A small image classifier, trained from scratch.
Model: 64-pixel images, arch vit, activation gelu, layers 10.
Training: 21400 steps, batches of 128, held-out accuracy 79%.
Rows from block 5, named by matrix and row number. Rows with one number belong to one attention dimension. Each number is 200 + 40 x the weight over the matrix's rms, rounded and kept within 0 to 999. All counts start at 0.
# v: attention query, key and value (stacked) (model.blocks.5.attn.qkv.weight, 432x160, the v third), inputs 108-159
# proj: attention output (model.blocks.5.attn.proj.weight, 160x144, transposed), outputs 108-159
v.32,220,184,234,160,194,246,156,242,155,275,203,208,242,185,202,171,189,227,220,200,193,177,195,233,203,130,186,214,227,211,162,209,197,221,234,232,191,173,148,245,218,199,186,268,161,216,200,174,233,209,170,181
proj.32,166,234,148,265,195,138,211,168,223,221,223,160,198,184,195,180,196,139,142,199,183,204,254,166,142,186,201,175,190,237,188,229,178,203,175,224,149,170,245,214,207,235,203,197,286,189,187,216,255,197,267,200
v.33,210,172,179,253,259,157,238,214,192,179,180,208,199,206,258,205,199,159,173,237,169,241,193,257,179,199,194,203,192,210,207,159,200,196,185,170,186,157,175,187,228,221,153,168,209,193,176,234,211,180,150,248
proj.33,167,210,200,155,206,192,177,179,215,172,184,165,196,196,192,233,198,240,252,195,201,243,184,181,282,230,193,214,240,223,198,229,204,165,205,217,170,248,231,254,139,157,257,205,259,173,227,205,186,222,242,158
v.34,230,154,205,239,221,188,255,202,191,210,199,195,148,229,199,207,229,227,177,217,178,197,184,173,217,206,193,185,178,207,214,173,194,189,158,164,196,194,199,193,155,227,234,180,158,241,187,210,203,221,239,176
proj.34,270,192,195,172,204,225,201,242,171,189,197,245,231,205,193,209,214,217,180,212,173,174,176,167,137,194,234,159,221,287,219,245,177,196,219,175,217,204,224,174,250,211,185,197,182,211,232,146,154,199,175,186
v.35,136,128,225,133,153,102,235,208,181,181,135,203,96,207,258,218,195,173,199,126,212,234,166,249,214,314,230,197,148,244,175,175,215,193,207,271,131,124,253,205,271,155,232,203,229,208,259,176,164,161,190,224
proj.35,152,211,191,201,170,225,122,211,214,180,140,199,194,231,177,207,187,251,235,209,269,187,217,232,293,229,263,258,196,219,184,185,381,187,217,263,194,261,204,207,159,208,177,181,219,154,241,203,205,237,176,174
v.36,251,253,169,246,233,281,194,204,249,174,233,192,269,213,185,187,201,200,181,242,188,179,261,138,216,93,192,213,217,191,257,227,203,210,211,181,235,243,137,190,169,226,162,197,165,154,146,266,252,240,222,176
proj.36,232,190,228,189,185,187,245,117,188,187,230,203,220,207,211,177,197,162,182,236,201,180,173,216,146,191,189,137,212,212,238,217,55,167,231,183,229,154,180,164,232,221,224,201,220,247,143,150,249,187,236,199
v.37,180,225,194,247,194,145,274,210,195,133,226,188,157,142,212,251,162,176,184,159,179,267,209,160,244,330,228,210,177,238,118,136,253,164,188,206,185,194,186,144,212,262,112,174,208,272,267,208,125,144,271,255
proj.37,196,244,254,106,190,287,169,207,127,239,233,231,226,225,247,160,165,162,280,167,191,217,232,161,127,154,157,154,221,214,246,231,445,184,225,157,225,146,197,221,180,231,158,160,103,216,239,153,118,144,114,224
v.38,207,218,197,172,200,140,242,172,141,197,165,219,144,163,252,206,185,139,238,140,177,277,159,199,190,274,178,222,117,235,139,157,191,147,215,164,158,121,234,184,174,199,126,160,155,231,240,203,191,93,185,253
proj.38,162,206,231,107,216,221,177,241,152,180,187,195,165,224,273,229,198,230,205,136,260,182,201,173,243,208,225,201,259,238,210,198,324,256,218,240,162,242,224,232,181,178,188,199,175,166,232,162,130,189,158,165
v.39,291,209,224,171,263,323,292,257,176,190,242,175,366,125,261,197,131,273,177,299,129,235,253,95,210,112,258,236,364,236,210,181,186,133,253,78,284,246,139,175,161,139,164,305,184,207,213,203,154,283,213,167
proj.39,182,254,212,180,153,154,197,174,161,247,307,232,107,244,255,145,219,124,191,140,218,218,220,180,193,142,151,128,127,248,266,206,23,200,134,167,175,141,184,243,245,274,185,117,260,212,165,148,174,118,193,218
v.40,204,196,248,210,186,188,207,213,181,190,175,168,229,217,241,227,205,211,157,176,229,209,197,170,216,183,219,183,248,229,219,192,212,266,216,229,202,187,263,215,237,181,231,272,214,207,185,208,246,234,190,189
proj.40,181,278,148,209,152,192,243,117,226,197,202,171,180,202,178,205,211,186,230,214,243,203,198,162,222,200,185,202,170,163,204,257,177,220,171,216,178,224,133,283,173,223,173,168,300,187,187,175,282,175,186,173
v.41,172,110,235,191,168,62,200,196,166,191,163,223,93,205,238,223,220,185,139,134,234,215,149,239,212,302,183,154,132,250,114,134,190,202,194,275,125,139,242,172,213,184,209,150,248,259,258,160,161,151,194,232
proj.41,155,215,169,205,173,253,183,229,228,177,134,202,177,196,172,209,204,265,244,219,224,201,212,218,273,203,266,283,214,166,180,205,347,240,209,214,186,315,206,190,177,143,192,183,143,155,263,205,205,230,169,181
v.42,217,212,237,181,217,215,216,202,222,175,174,154,261,178,231,202,228,199,198,251,161,197,173,177,196,200,229,197,288,258,209,235,217,227,184,224,212,218,192,216,195,161,217,321,205,193,198,188,201,256,205,175
proj.42,139,251,157,208,126,193,239,190,169,193,198,269,153,237,211,173,224,168,265,209,234,180,217,173,195,209,155,162,114,155,203,223,131,233,176,198,220,159,181,255,188,273,212,141,340,195,221,212,252,181,162,198
v.43,207,184,212,203,190,153,172,215,188,171,184,240,88,234,215,170,202,190,178,186,231,208,188,257,215,225,268,170,125,174,173,141,211,204,142,251,181,202,203,227,214,226,277,153,246,186,184,171,178,181,206,219
proj.43,241,178,210,220,181,287,169,201,205,207,133,185,251,181,163,218,196,242,206,203,193,167,166,231,200,208,210,279,268,147,180,215,296,186,256,192,165,254,204,182,161,143,164,205,125,205,251,215,189,247,212,194
v.44,172,154,200,179,101,65,177,186,198,148,157,246,0,246,192,271,281,161,140,70,236,211,117,289,254,340,130,152,54,206,197,135,260,262,142,291,108,109,243,207,233,184,210,93,243,221,230,232,226,85,198,272
proj.44,205,219,176,159,232,315,202,229,203,184,125,193,292,216,156,204,163,264,270,248,205,207,173,205,261,259,284,247,214,128,188,251,448,278,237,207,219,274,175,193,122,104,182,240,135,135,251,203,227,251,220,149
v.45,213,197,195,175,224,159,213,199,168,230,196,213,162,194,201,184,183,164,199,167,159,201,170,227,190,226,167,190,190,208,222,197,195,187,226,184,235,184,212,156,248,214,165,176,209,243,207,158,153,166,188,188
proj.45,182,165,215,227,211,144,201,216,172,190,182,213,171,184,205,219,202,195,224,205,213,258,218,259,224,197,177,218,214,258,207,157,246,185,202,209,170,235,232,272,207,158,242,201,175,199,251,235,203,227,207,217