{
  "norm": "rmsnorm",
  "beta1": 0.9,
  "weight_decay": 0.1
}
Rows from block 7 of a small image classifier, named by matrix and row number. Rows with one number belong to one neuron. Each number is 200 + 20 x the weight over its row's rms, rounded and kept within 0 to 999. All counts start at 0.
After each neuron's rows are labels from the 100 images, of 14976, where the neuron reaches its highest value: "strongest on" is what is common among them. Only what is clearly more common there than usual is listed. The data: telescope images of galaxies (Galaxy Zoo DECaLS). In brackets: how many of the 100.
# fc1: MLP up (model.blocks.7.mlp.fc1.weight, 640x160), inputs 0-79
# fc2: MLP down (model.blocks.7.mlp.fc2.weight, 160x640, transposed), outputs 0-79

fc1.185,226,192,213,199,225,165,180,197,194,197,218,204,173,173,206,242,165,221,206,229,218,200,193,189,195,225,183,206,194,226,166,186,225,248,221,206,160,199,203,222,212,227,214,166,188,208,180,213,176,182,163,233,204,199,199,158,183,165,213,212,198,160,200,236,191,179,215,176,217,238,215,207,167,175,180,219,152,194,192,196
fc2.185,219,230,176,209,147,235,202,208,178,208,246,192,232,221,201,196,247,173,207,222,203,212,208,203,198,192,226,209,198,204,202,207,187,166,191,197,229,206,209,167,171,208,207,239,210,169,225,178,200,199,208,166,232,192,199,224,215,239,227,176,205,203,168,190,240,201,196,213,186,180,204,198,240,149,186,199,228,174,226,181
strongest on: edge-on disk: no (85); spiral arms: yes (78); spiral winding: tight (56)

fc1.80,229,202,193,178,196,193,181,197,205,196,263,210,186,215,192,237,182,195,210,208,215,195,192,170,138,237,226,203,204,209,193,146,200,196,236,211,195,196,189,182,210,206,205,188,229,190,173,210,191,200,185,201,216,211,176,191,200,194,206,181,213,186,173,205,220,183,206,163,192,220,196,205,169,171,191,227,159,164,188,169
fc2.80,216,218,194,189,168,226,172,185,193,198,186,173,233,204,181,204,202,178,176,195,202,231,215,187,231,215,207,206,191,239,185,200,210,160,214,197,192,195,209,182,188,179,190,216,233,219,201,170,196,196,181,203,177,176,173,186,236,216,232,184,199,174,165,213,245,217,194,172,165,210,202,185,197,144,182,234,229,185,200,158
strongest on: roundness: round (41)

fc1.314,250,201,216,175,210,202,208,216,222,223,217,206,187,209,196,218,191,200,219,203,206,199,177,226,213,185,218,227,252,174,219,202,175,212,263,230,192,224,225,192,217,201,224,208,218,207,179,192,179,188,202,174,202,163,209,205,192,204,203,195,237,180,154,187,215,194,217,201,169,194,224,229,165,156,190,225,171,172,180,180
fc2.314,205,158,197,232,215,204,211,175,176,176,207,210,184,196,204,217,207,196,174,201,207,172,229,189,191,230,219,180,195,179,193,231,201,190,209,190,220,205,181,187,227,217,180,196,218,177,233,221,193,197,213,176,224,215,212,195,177,209,191,232,184,154,227,187,177,180,171,244,214,172,195,190,178,230,213,168,237,208,209,228
strongest on: roundness: round (55)

fc1.574,232,178,187,203,214,193,217,206,190,201,259,184,152,209,182,221,192,211,223,252,235,214,182,199,138,214,203,204,210,203,228,137,202,219,234,192,188,220,181,215,211,238,207,186,188,180,207,203,183,200,205,206,221,196,181,174,193,166,188,202,216,200,175,197,191,186,226,208,222,228,201,220,187,192,195,171,157,212,213,236
fc2.574,227,205,234,204,174,233,198,176,201,218,212,176,197,202,209,250,229,202,221,197,193,216,186,216,190,183,212,186,171,182,157,196,180,181,178,187,217,164,197,177,208,217,205,199,204,211,228,195,205,214,225,210,240,178,188,211,188,205,179,194,199,192,229,196,208,198,205,203,189,173,178,196,215,190,221,195,245,190,221,171
strongest on: edge-on disk: no (94); shape: featured or disk (94); spiral arms: yes (80)

fc1.326,206,177,189,206,189,204,198,203,175,212,218,191,197,170,201,211,196,189,229,200,224,196,214,224,192,228,198,226,201,213,192,188,194,209,219,204,227,221,203,243,198,191,189,199,197,205,187,245,201,201,159,209,201,217,208,195,204,180,231,215,232,176,208,222,205,143,181,227,220,182,173,233,201,180,173,241,174,205,183,183
fc2.326,205,211,203,207,183,205,251,231,198,222,203,205,222,210,192,201,228,189,210,211,209,212,202,185,210,213,181,216,193,215,204,200,200,170,209,181,181,158,187,183,160,220,213,205,208,193,206,148,220,218,246,194,223,202,164,244,249,195,161,173,180,228,174,174,165,241,177,218,203,169,213,194,203,213,238,200,232,197,242,227
strongest on: edge-on disk: no (95); spiral arms: yes (89); spiral winding: tight (66)

fc1.454,240,198,205,190,197,214,190,185,209,198,277,200,162,208,199,212,191,197,208,229,196,199,210,181,128,243,229,196,205,212,199,119,170,209,229,201,228,198,193,188,207,209,206,215,213,174,189,192,174,192,197,208,201,211,189,199,199,200,200,199,214,193,172,195,218,188,213,187,199,212,204,194,190,173,207,220,166,180,194,169
fc2.454,197,230,208,170,179,234,182,176,195,196,194,186,208,229,199,204,223,177,175,193,191,214,221,200,221,220,207,193,183,213,180,199,183,187,169,215,187,177,209,172,169,169,184,250,193,181,202,191,203,193,196,184,208,187,200,210,227,211,241,194,198,202,174,228,235,223,211,192,183,197,207,195,231,148,166,228,231,177,211,156
strongest on: roundness: round (43)

fc1.110,182,149,222,182,226,211,227,208,218,190,212,195,177,230,155,204,215,242,211,184,236,202,162,206,182,183,198,206,215,191,229,182,161,181,190,210,196,164,198,208,199,185,196,206,197,183,184,206,216,175,218,189,220,158,165,218,226,187,164,201,242,213,219,171,190,201,188,211,164,184,189,197,174,228,223,190,194,184,216,226
fc2.110,192,226,178,234,160,196,172,192,165,182,273,169,202,192,198,206,205,196,182,207,193,205,217,197,157,202,213,177,208,198,177,158,220,238,176,212,192,213,195,196,197,217,176,213,172,208,200,194,179,207,175,213,211,199,213,181,200,224,241,224,189,192,203,224,201,212,203,181,190,210,183,181,228,173,172,212,194,213,210,201
strongest on: roundness: round (45)

fc1.36,231,186,206,151,200,218,221,210,226,218,220,199,198,233,197,195,205,192,234,206,191,223,187,200,195,200,209,209,214,175,200,194,177,196,251,225,184,207,219,201,200,215,220,206,212,201,212,171,163,171,207,187,195,194,204,196,197,199,211,169,229,158,184,185,221,212,231,190,207,177,234,219,187,160,178,228,175,147,209,161
fc2.36,203,174,202,238,189,185,198,205,175,178,187,207,211,192,176,228,214,191,192,242,204,169,195,206,199,227,185,184,216,188,208,212,229,191,213,184,197,211,189,188,195,217,186,173,215,182,224,228,224,181,200,207,214,194,191,240,171,178,171,209,210,185,200,173,167,173,201,220,195,208,186,205,232,215,229,171,209,216,203,247
strongest on: roundness: round (47)

fc1.630,223,213,207,193,213,178,186,198,210,200,274,203,193,190,184,232,189,210,197,211,230,194,189,191,155,220,197,199,182,217,180,152,221,217,232,212,198,209,201,216,204,199,228,175,214,190,186,190,201,184,181,205,223,183,168,190,199,170,216,195,235,187,183,199,205,196,192,179,173,230,218,227,180,190,191,224,158,148,184,190
fc2.630,206,221,192,202,168,182,171,189,202,196,195,198,229,184,192,185,196,197,193,205,188,239,207,186,241,233,175,195,213,235,207,188,206,190,215,196,185,217,184,203,207,172,202,182,221,231,227,175,199,203,171,242,158,180,176,186,248,202,235,194,196,179,182,213,223,231,199,190,172,202,188,184,216,155,178,206,206,198,187,178
strongest on: roundness: round (48)

fc1.251,213,177,177,244,206,177,206,179,185,225,199,187,188,202,233,206,186,213,238,196,212,224,200,204,191,220,212,234,182,243,181,196,196,202,215,177,218,200,202,215,200,215,211,186,196,254,165,210,219,187,191,201,181,184,201,182,218,210,189,194,211,138,185,231,225,174,187,179,215,205,202,197,173,194,177,199,159,202,191,195
fc2.251,196,146,229,166,205,218,204,204,194,189,202,178,178,225,187,195,232,233,187,209,220,191,203,202,212,185,236,210,231,159,219,223,169,173,214,208,202,184,200,156,194,206,200,236,174,194,207,183,219,197,212,164,247,191,199,202,206,212,217,207,199,209,201,205,209,207,180,219,184,213,200,203,188,190,192,183,236,209,229,217
strongest on: roundness: round (42)

fc1.55,226,166,217,199,206,198,208,184,191,217,238,182,169,193,188,238,165,201,223,253,213,148,177,198,172,214,204,212,200,232,180,180,210,243,226,191,187,198,192,206,203,235,221,173,190,175,216,208,200,196,182,233,223,209,171,178,195,168,184,214,213,164,185,218,179,186,203,192,229,222,210,214,173,184,191,221,162,204,205,201
fc2.55,194,231,178,210,171,246,192,179,192,198,245,187,195,206,200,205,222,171,201,203,214,184,205,209,193,172,248,203,199,192,168,198,177,200,164,219,220,221,205,185,200,208,200,255,190,168,212,189,200,192,211,187,250,190,195,217,204,214,214,198,207,209,215,197,236,196,187,214,185,180,196,199,244,166,193,189,224,192,210,161
strongest on: edge-on disk: no (92); spiral arms: yes (82); spiral winding: tight (56)

fc1.191,213,224,194,179,191,208,194,209,227,202,276,213,197,230,203,206,161,209,196,205,221,204,198,165,137,216,237,200,211,209,173,120,196,204,223,193,208,198,193,189,191,220,204,205,206,201,179,208,196,205,193,216,220,194,185,202,203,199,199,186,215,188,168,199,218,180,220,170,195,226,197,196,172,172,206,233,156,171,193,181
fc2.191,202,231,183,188,168,214,188,206,192,183,184,198,213,224,191,203,226,195,177,197,216,235,207,194,204,223,184,185,184,229,184,196,211,186,187,181,163,186,198,203,155,171,187,243,212,192,217,194,212,192,205,193,182,188,193,208,219,180,238,187,202,182,159,195,225,235,213,185,171,206,196,179,237,125,164,222,231,195,211,175
strongest on: roundness: round (47)

fc1.106,218,214,195,196,203,210,195,180,222,186,264,189,176,208,198,183,190,221,217,207,228,197,200,161,125,228,222,191,210,214,198,106,188,202,222,204,193,198,170,187,201,203,196,184,215,195,187,209,203,198,190,217,210,205,201,206,210,195,205,192,226,192,185,210,213,187,218,174,194,223,201,201,169,163,218,224,158,196,191,188
fc2.106,208,207,193,182,201,221,195,221,194,195,198,211,204,225,205,195,224,191,170,183,233,228,221,201,236,212,191,184,205,232,183,202,194,170,208,216,164,184,217,191,171,183,180,245,207,196,213,181,206,201,205,189,224,197,216,209,211,198,249,192,193,188,177,200,216,234,226,169,180,182,200,168,226,126,181,235,216,189,215,160
strongest on: roundness: round (42)

fc1.301,188,208,212,167,204,179,208,145,229,178,207,225,226,200,211,189,204,200,193,186,171,205,223,220,183,198,225,231,181,188,177,165,165,200,230,220,191,202,168,185,196,194,210,194,239,170,217,201,177,204,155,202,192,197,201,199,225,211,203,213,176,173,184,202,234,202,162,157,200,236,198,190,169,201,198,203,189,193,209,183
fc2.301,197,164,176,233,218,203,221,207,159,197,190,193,207,210,217,231,220,177,211,241,214,223,211,203,209,253,178,197,204,221,206,212,232,153,202,192,248,202,209,196,205,216,206,200,193,194,197,208,208,189,174,231,202,215,207,221,222,195,196,171,200,215,190,184,191,201,234,223,211,181,197,203,164,188,186,187,216,215,189,238
strongest on: edge-on disk: no (59); spiral arms: yes (55); spiral winding: tight (29)

fc1.460,217,196,187,206,183,164,162,199,180,184,226,204,221,172,190,242,208,181,220,238,199,195,203,187,168,224,194,188,169,192,165,187,227,212,216,211,173,231,177,226,189,229,205,177,207,221,181,201,195,176,161,201,203,186,198,184,183,186,225,202,194,159,193,222,201,186,228,187,211,230,192,181,197,174,174,237,163,177,207,185
fc2.460,209,214,181,231,151,199,201,215,184,208,207,202,225,198,185,203,227,190,198,226,226,205,208,202,201,201,219,209,236,216,242,227,214,171,199,192,223,199,201,171,201,215,197,228,219,167,210,200,225,196,205,157,230,198,191,226,207,244,212,193,205,191,168,172,193,191,187,222,189,178,199,198,256,174,187,189,239,190,232,210
strongest on: edge-on disk: no (73); spiral arms: yes (66); spiral winding: tight (42)

fc1.63,223,184,208,179,168,241,214,207,223,229,223,216,228,205,194,205,200,209,243,191,223,228,178,186,186,176,184,223,206,194,206,191,192,175,218,215,207,192,215,196,203,205,242,209,221,202,186,188,197,172,209,172,168,188,186,191,197,187,208,185,244,189,208,199,229,164,211,196,196,192,234,224,204,197,200,206,190,176,186,174
fc2.63,225,208,214,212,186,199,178,216,188,173,226,192,182,210,214,222,232,204,202,242,215,181,190,219,182,202,216,175,198,196,197,220,196,185,227,193,188,184,224,178,194,242,181,192,189,198,229,236,194,187,212,217,238,193,228,230,146,180,194,172,202,226,176,179,179,168,228,172,201,219,187,212,203,174,182,188,205,212,237,217
strongest on: roundness: round (48)

fc1.222,220,200,212,179,204,204,209,190,222,195,268,197,178,200,208,192,189,217,220,211,232,220,194,175,126,213,222,192,199,226,180,120,187,211,227,202,201,197,167,191,215,199,193,193,203,203,198,210,203,202,208,208,202,206,184,201,220,200,204,180,205,185,183,196,232,176,223,174,195,212,199,198,163,170,208,219,161,189,179,169
fc2.222,220,225,203,192,172,226,201,205,188,179,197,200,213,202,197,186,229,175,166,180,191,220,221,202,213,211,181,173,188,243,181,185,205,179,209,198,158,192,206,173,154,189,175,224,204,205,233,187,192,206,209,205,193,191,197,213,218,180,238,188,179,186,160,190,212,236,224,169,168,187,206,180,224,128,178,220,219,190,201,162
strongest on: roundness: round (44)

fc1.297,201,205,206,186,204,214,205,197,216,200,252,173,161,210,208,224,169,203,206,208,206,189,191,172,136,229,224,197,213,206,197,110,175,201,223,198,209,217,191,191,200,214,216,191,199,207,178,196,189,204,200,221,222,204,196,199,213,208,211,191,199,174,167,202,228,182,212,188,198,218,196,201,169,174,200,220,174,162,196,161
fc2.297,196,198,226,157,196,244,185,204,192,196,187,196,194,244,197,212,227,190,159,183,218,215,220,196,233,211,204,184,170,213,197,208,195,163,189,208,182,164,212,166,173,168,192,239,179,200,213,172,206,207,204,187,222,192,200,207,218,195,234,184,180,189,179,212,219,231,210,200,181,183,212,191,207,158,168,231,220,180,227,160
strongest on: roundness: round (46)

fc1.621,218,214,201,175,194,195,184,197,211,201,279,207,186,189,178,202,174,211,213,210,205,199,174,192,141,213,188,214,204,212,212,140,208,212,246,209,189,191,211,229,201,203,210,186,204,204,194,196,189,185,195,219,204,171,174,200,194,186,222,193,220,183,187,208,203,190,196,172,193,227,212,217,193,180,188,227,161,177,182,199
fc2.621,193,236,199,190,177,212,184,200,202,202,194,194,233,183,194,166,173,189,197,182,199,242,210,181,231,220,164,206,189,230,203,198,225,212,201,207,205,201,194,206,190,167,210,189,215,211,209,166,202,203,180,223,134,191,177,176,253,193,228,183,196,191,175,226,230,229,192,188,171,192,204,179,217,163,179,238,206,191,174,172
strongest on: roundness: round (47)

fc1.636,214,217,215,195,213,212,210,184,215,201,249,187,170,210,189,219,183,203,211,222,209,194,195,159,143,226,205,188,203,212,183,110,165,198,226,189,216,206,198,185,201,206,201,203,200,200,188,200,193,192,193,216,212,206,193,189,210,214,208,192,206,190,157,192,236,173,218,185,193,205,197,198,177,166,205,225,166,173,193,162
fc2.636,197,222,221,160,179,250,194,194,191,186,187,183,206,224,190,208,229,177,180,194,217,201,219,205,232,216,207,193,187,214,167,205,184,189,185,215,207,174,216,171,179,165,186,234,189,191,194,182,211,197,206,174,209,189,198,222,231,212,242,179,193,210,174,207,240,231,211,190,177,178,205,191,222,142,178,238,232,174,206,157
strongest on: roundness: round (43)

fc1.373,236,182,215,207,231,171,182,158,231,207,196,190,182,186,221,212,167,233,193,188,214,165,184,186,183,200,188,200,216,187,167,170,223,207,209,177,184,222,215,221,224,186,186,158,176,251,208,194,223,193,200,217,186,184,211,155,187,159,202,194,197,174,213,221,231,226,185,141,189,191,213,202,174,203,187,176,188,207,180,186
fc2.373,180,234,159,198,204,219,192,214,176,206,203,209,231,197,170,178,218,187,193,203,202,212,216,202,218,219,230,208,206,207,227,232,181,188,175,216,205,234,206,199,225,192,193,244,191,145,189,195,199,196,196,179,245,197,177,211,229,202,232,184,201,220,199,203,215,205,193,242,207,208,202,196,212,183,190,174,240,192,188,222
strongest on: edge-on disk: no (50)

fc1.275,224,197,203,207,188,202,205,203,216,188,269,204,172,205,200,222,188,209,208,219,222,202,199,163,136,226,229,199,211,219,177,118,192,186,232,202,195,209,186,192,204,217,192,200,209,197,192,199,205,190,204,216,206,212,182,204,209,208,196,197,210,190,159,200,222,185,226,158,195,213,200,205,187,167,198,224,156,169,202,172
fc2.275,197,228,215,179,173,253,193,204,196,186,183,193,214,219,193,194,228,184,183,181,216,217,222,198,232,216,198,193,186,232,186,185,211,172,183,191,186,180,211,177,174,156,187,212,187,200,214,177,199,186,212,189,187,179,191,184,231,201,238,176,199,190,163,199,229,224,198,169,162,179,193,188,228,136,196,224,234,181,201,157
strongest on: roundness: round (46)

fc1.20,210,200,214,171,188,202,187,201,246,189,206,249,202,223,183,193,210,206,216,201,214,195,222,190,189,192,181,193,230,219,188,200,215,227,196,170,204,178,204,204,169,200,203,220,215,171,163,187,203,225,197,166,160,191,232,203,201,199,202,204,182,218,171,209,191,219,182,173,184,233,194,191,164,204,169,183,197,171,170,189
fc2.20,191,219,190,261,196,206,203,176,174,207,208,171,182,178,196,227,194,191,195,217,162,222,204,199,239,242,205,213,188,188,213,217,200,195,185,214,205,224,222,206,221,177,186,201,168,209,233,193,212,205,197,248,229,182,205,213,214,223,210,199,203,230,211,214,195,198,213,237,190,198,202,188,237,174,201,181,240,186,207,220
strongest on: edge-on disk: no (64); shape: featured or disk (64); spiral arms: yes (60)

fc1.537,229,195,195,205,171,162,183,211,189,198,233,197,208,174,186,231,196,196,222,245,195,192,179,190,170,207,185,203,201,233,175,172,212,207,236,189,177,204,189,216,183,226,220,183,195,191,226,191,208,167,180,226,187,181,172,196,186,195,216,198,207,156,176,206,183,161,230,184,216,229,213,203,193,168,183,232,163,176,188,198
fc2.537,254,218,206,237,190,235,203,204,190,201,231,205,202,209,174,214,245,177,199,216,217,205,203,205,201,205,235,201,238,201,190,230,181,156,225,203,203,197,210,161,209,228,205,241,229,192,229,196,210,188,229,177,219,183,180,238,202,232,192,211,214,174,160,163,203,191,189,191,185,177,202,203,228,179,221,160,229,188,234,192
strongest on: edge-on disk: no (59); spiral arms: yes (52); spiral winding: tight (31)

fc1.405,229,230,213,192,199,199,205,184,229,214,268,211,188,207,205,213,194,204,213,216,223,218,194,168,131,233,231,198,208,209,193,132,202,190,217,205,206,216,184,178,218,200,211,196,213,207,205,203,192,195,205,208,210,205,168,190,216,200,206,180,214,193,167,177,225,191,231,162,200,215,200,185,178,173,210,218,151,164,197,151
fc2.405,208,222,198,191,167,234,206,202,197,185,189,190,209,199,195,198,217,189,177,185,215,244,215,203,205,225,184,178,180,239,187,186,202,163,188,192,163,187,209,171,158,176,187,229,205,209,215,179,213,199,209,209,190,189,183,208,220,182,238,167,193,182,149,204,225,236,223,174,172,193,199,185,231,129,185,207,204,186,205,174
strongest on: roundness: round (46)

fc1.424,213,175,221,206,169,166,230,234,198,212,194,210,221,203,168,204,212,176,213,189,205,209,188,209,198,204,222,211,203,202,176,163,203,199,218,195,181,186,211,201,180,216,175,189,236,193,192,194,229,206,203,164,197,169,196,213,199,227,182,180,185,169,219,171,193,176,166,208,202,199,199,224,190,195,222,190,190,190,192,198
fc2.424,182,201,188,210,219,212,204,158,176,197,198,183,182,170,206,237,200,196,189,208,189,189,196,201,210,250,200,194,173,200,199,211,228,173,198,193,194,225,200,199,205,211,189,208,192,177,246,200,196,207,192,220,187,202,186,209,215,193,217,215,197,215,194,219,189,201,193,209,188,206,203,184,208,215,210,224,226,217,187,215
strongest on: roundness: round (43)

fc1.173,245,213,200,182,197,201,198,199,207,192,261,219,180,191,185,196,193,203,214,232,201,189,196,182,143,223,210,204,216,214,198,130,203,201,241,205,210,224,189,198,196,210,216,173,237,191,182,208,166,200,191,207,206,199,195,190,196,196,208,207,216,183,171,186,215,186,222,177,206,207,212,204,192,164,201,202,157,164,190,188
fc2.173,193,236,185,214,174,220,197,201,213,220,217,194,208,187,225,176,194,194,185,173,223,227,228,196,209,212,184,201,164,260,160,195,207,199,161,191,187,181,197,205,201,164,190,227,212,214,212,185,205,203,184,203,208,189,209,187,233,197,234,190,194,157,196,219,220,222,214,164,190,193,198,191,241,142,184,196,208,190,197,183
strongest on: roundness: round (41)

fc1.248,200,144,211,194,216,175,186,189,203,214,210,192,192,208,193,218,199,212,224,182,197,213,203,186,183,202,166,201,201,189,192,201,199,207,236,199,196,197,200,233,207,185,191,179,226,279,202,204,244,192,197,195,183,179,215,211,225,168,212,197,206,191,195,188,210,214,194,162,196,199,212,201,190,204,209,211,215,190,176,170
fc2.248,198,236,167,230,225,217,212,208,157,200,203,181,240,207,195,184,220,169,193,226,201,163,206,197,213,218,191,199,238,207,214,230,205,170,191,198,223,219,200,188,192,197,207,201,212,152,199,188,208,208,172,189,208,192,195,213,218,196,232,197,196,216,208,202,210,195,196,227,190,190,210,204,185,184,202,207,224,203,184,227
strongest on: roundness: round (44)

fc1.504,225,214,201,188,193,202,197,196,207,189,262,192,187,211,188,222,187,208,214,214,240,196,180,175,137,232,236,212,218,217,189,112,175,210,230,191,191,206,181,194,211,189,201,201,205,226,179,211,179,192,179,216,203,206,173,214,196,205,206,204,203,191,154,196,221,187,230,173,204,207,199,203,189,174,209,234,156,188,186,169
fc2.504,197,228,187,178,169,230,196,216,187,196,176,189,211,230,198,206,226,197,185,209,227,232,216,195,232,235,190,193,197,228,190,199,200,167,194,199,180,168,215,182,161,181,198,246,190,197,195,177,203,192,212,184,216,189,196,215,219,203,234,188,201,191,150,190,223,236,211,181,184,198,210,188,234,139,168,238,227,194,237,174
strongest on: roundness: round (42)

fc1.89,221,187,198,193,194,206,201,192,216,196,266,199,167,200,191,237,177,205,212,200,205,209,195,186,152,221,214,192,213,201,183,143,187,203,241,220,189,214,192,205,224,201,201,198,208,191,180,198,167,194,192,203,193,202,181,194,205,204,214,187,219,192,182,196,214,182,219,185,210,206,209,215,188,188,194,222,145,161,172,162
fc2.89,212,205,174,196,183,228,217,190,191,225,204,188,223,204,204,180,178,185,206,194,204,234,215,184,234,233,201,220,171,237,191,219,193,204,186,206,199,205,201,192,194,176,213,222,220,190,208,145,190,214,176,197,162,200,173,186,256,216,224,185,194,166,166,225,228,238,198,200,188,176,215,190,211,155,192,203,216,183,167,176
strongest on: roundness: round (50)

fc1.224,203,165,224,206,229,162,203,190,216,201,232,190,175,193,207,207,173,237,203,206,207,212,196,209,191,202,167,206,207,231,165,194,194,208,207,225,199,187,207,216,211,195,201,187,191,268,206,194,246,185,206,229,220,181,184,183,214,171,193,204,210,174,226,207,200,180,177,158,201,222,200,202,178,201,190,205,182,198,191,171
fc2.224,213,213,204,178,208,239,206,212,149,195,196,178,217,206,176,194,235,173,193,213,221,156,217,199,206,235,220,212,206,178,194,233,197,161,224,193,222,231,203,172,167,181,200,224,184,149,171,198,188,191,208,154,245,206,197,205,213,203,216,198,192,230,168,198,229,198,177,226,188,187,211,195,195,181,204,200,242,187,195,219
strongest on: roundness: round (53)

fc1.27,196,160,212,191,203,209,185,211,220,207,220,199,174,192,198,217,186,176,212,177,206,175,195,188,212,189,155,202,223,196,206,183,196,216,214,181,173,172,198,221,164,178,188,201,209,170,187,212,220,212,178,191,166,192,196,201,227,207,201,221,191,182,203,216,172,216,175,174,189,195,200,202,162,227,213,202,190,216,179,188
fc2.27,201,245,179,234,160,207,196,220,180,211,202,184,223,190,201,201,225,189,195,206,189,218,215,191,217,222,221,210,182,167,217,219,176,169,175,202,172,196,202,206,213,188,195,222,207,212,225,218,195,195,197,192,225,208,211,235,216,209,209,192,201,220,175,204,207,206,225,212,199,211,206,199,257,163,189,209,250,189,214,202
strongest on: edge-on disk: no (51); spiral arms: yes (47)

fc1.29,236,207,191,191,215,198,196,198,202,203,261,209,179,207,187,220,185,197,209,217,204,178,192,181,139,198,205,204,210,213,174,164,179,211,232,194,204,213,190,192,206,240,207,218,202,200,192,197,165,191,198,231,199,197,185,187,203,207,196,194,211,154,167,184,224,179,201,171,193,201,205,201,175,169,213,184,149,205,184,181
fc2.29,182,226,205,191,188,238,186,207,210,199,216,197,200,220,205,201,205,192,176,192,210,212,218,210,213,191,216,203,147,234,159,203,190,178,180,208,172,181,204,198,207,192,197,229,197,212,215,177,190,205,195,235,200,205,210,200,235,203,244,159,186,184,179,221,228,222,219,186,190,186,204,194,210,151,186,218,192,180,204,156
strongest on: roundness: round (48)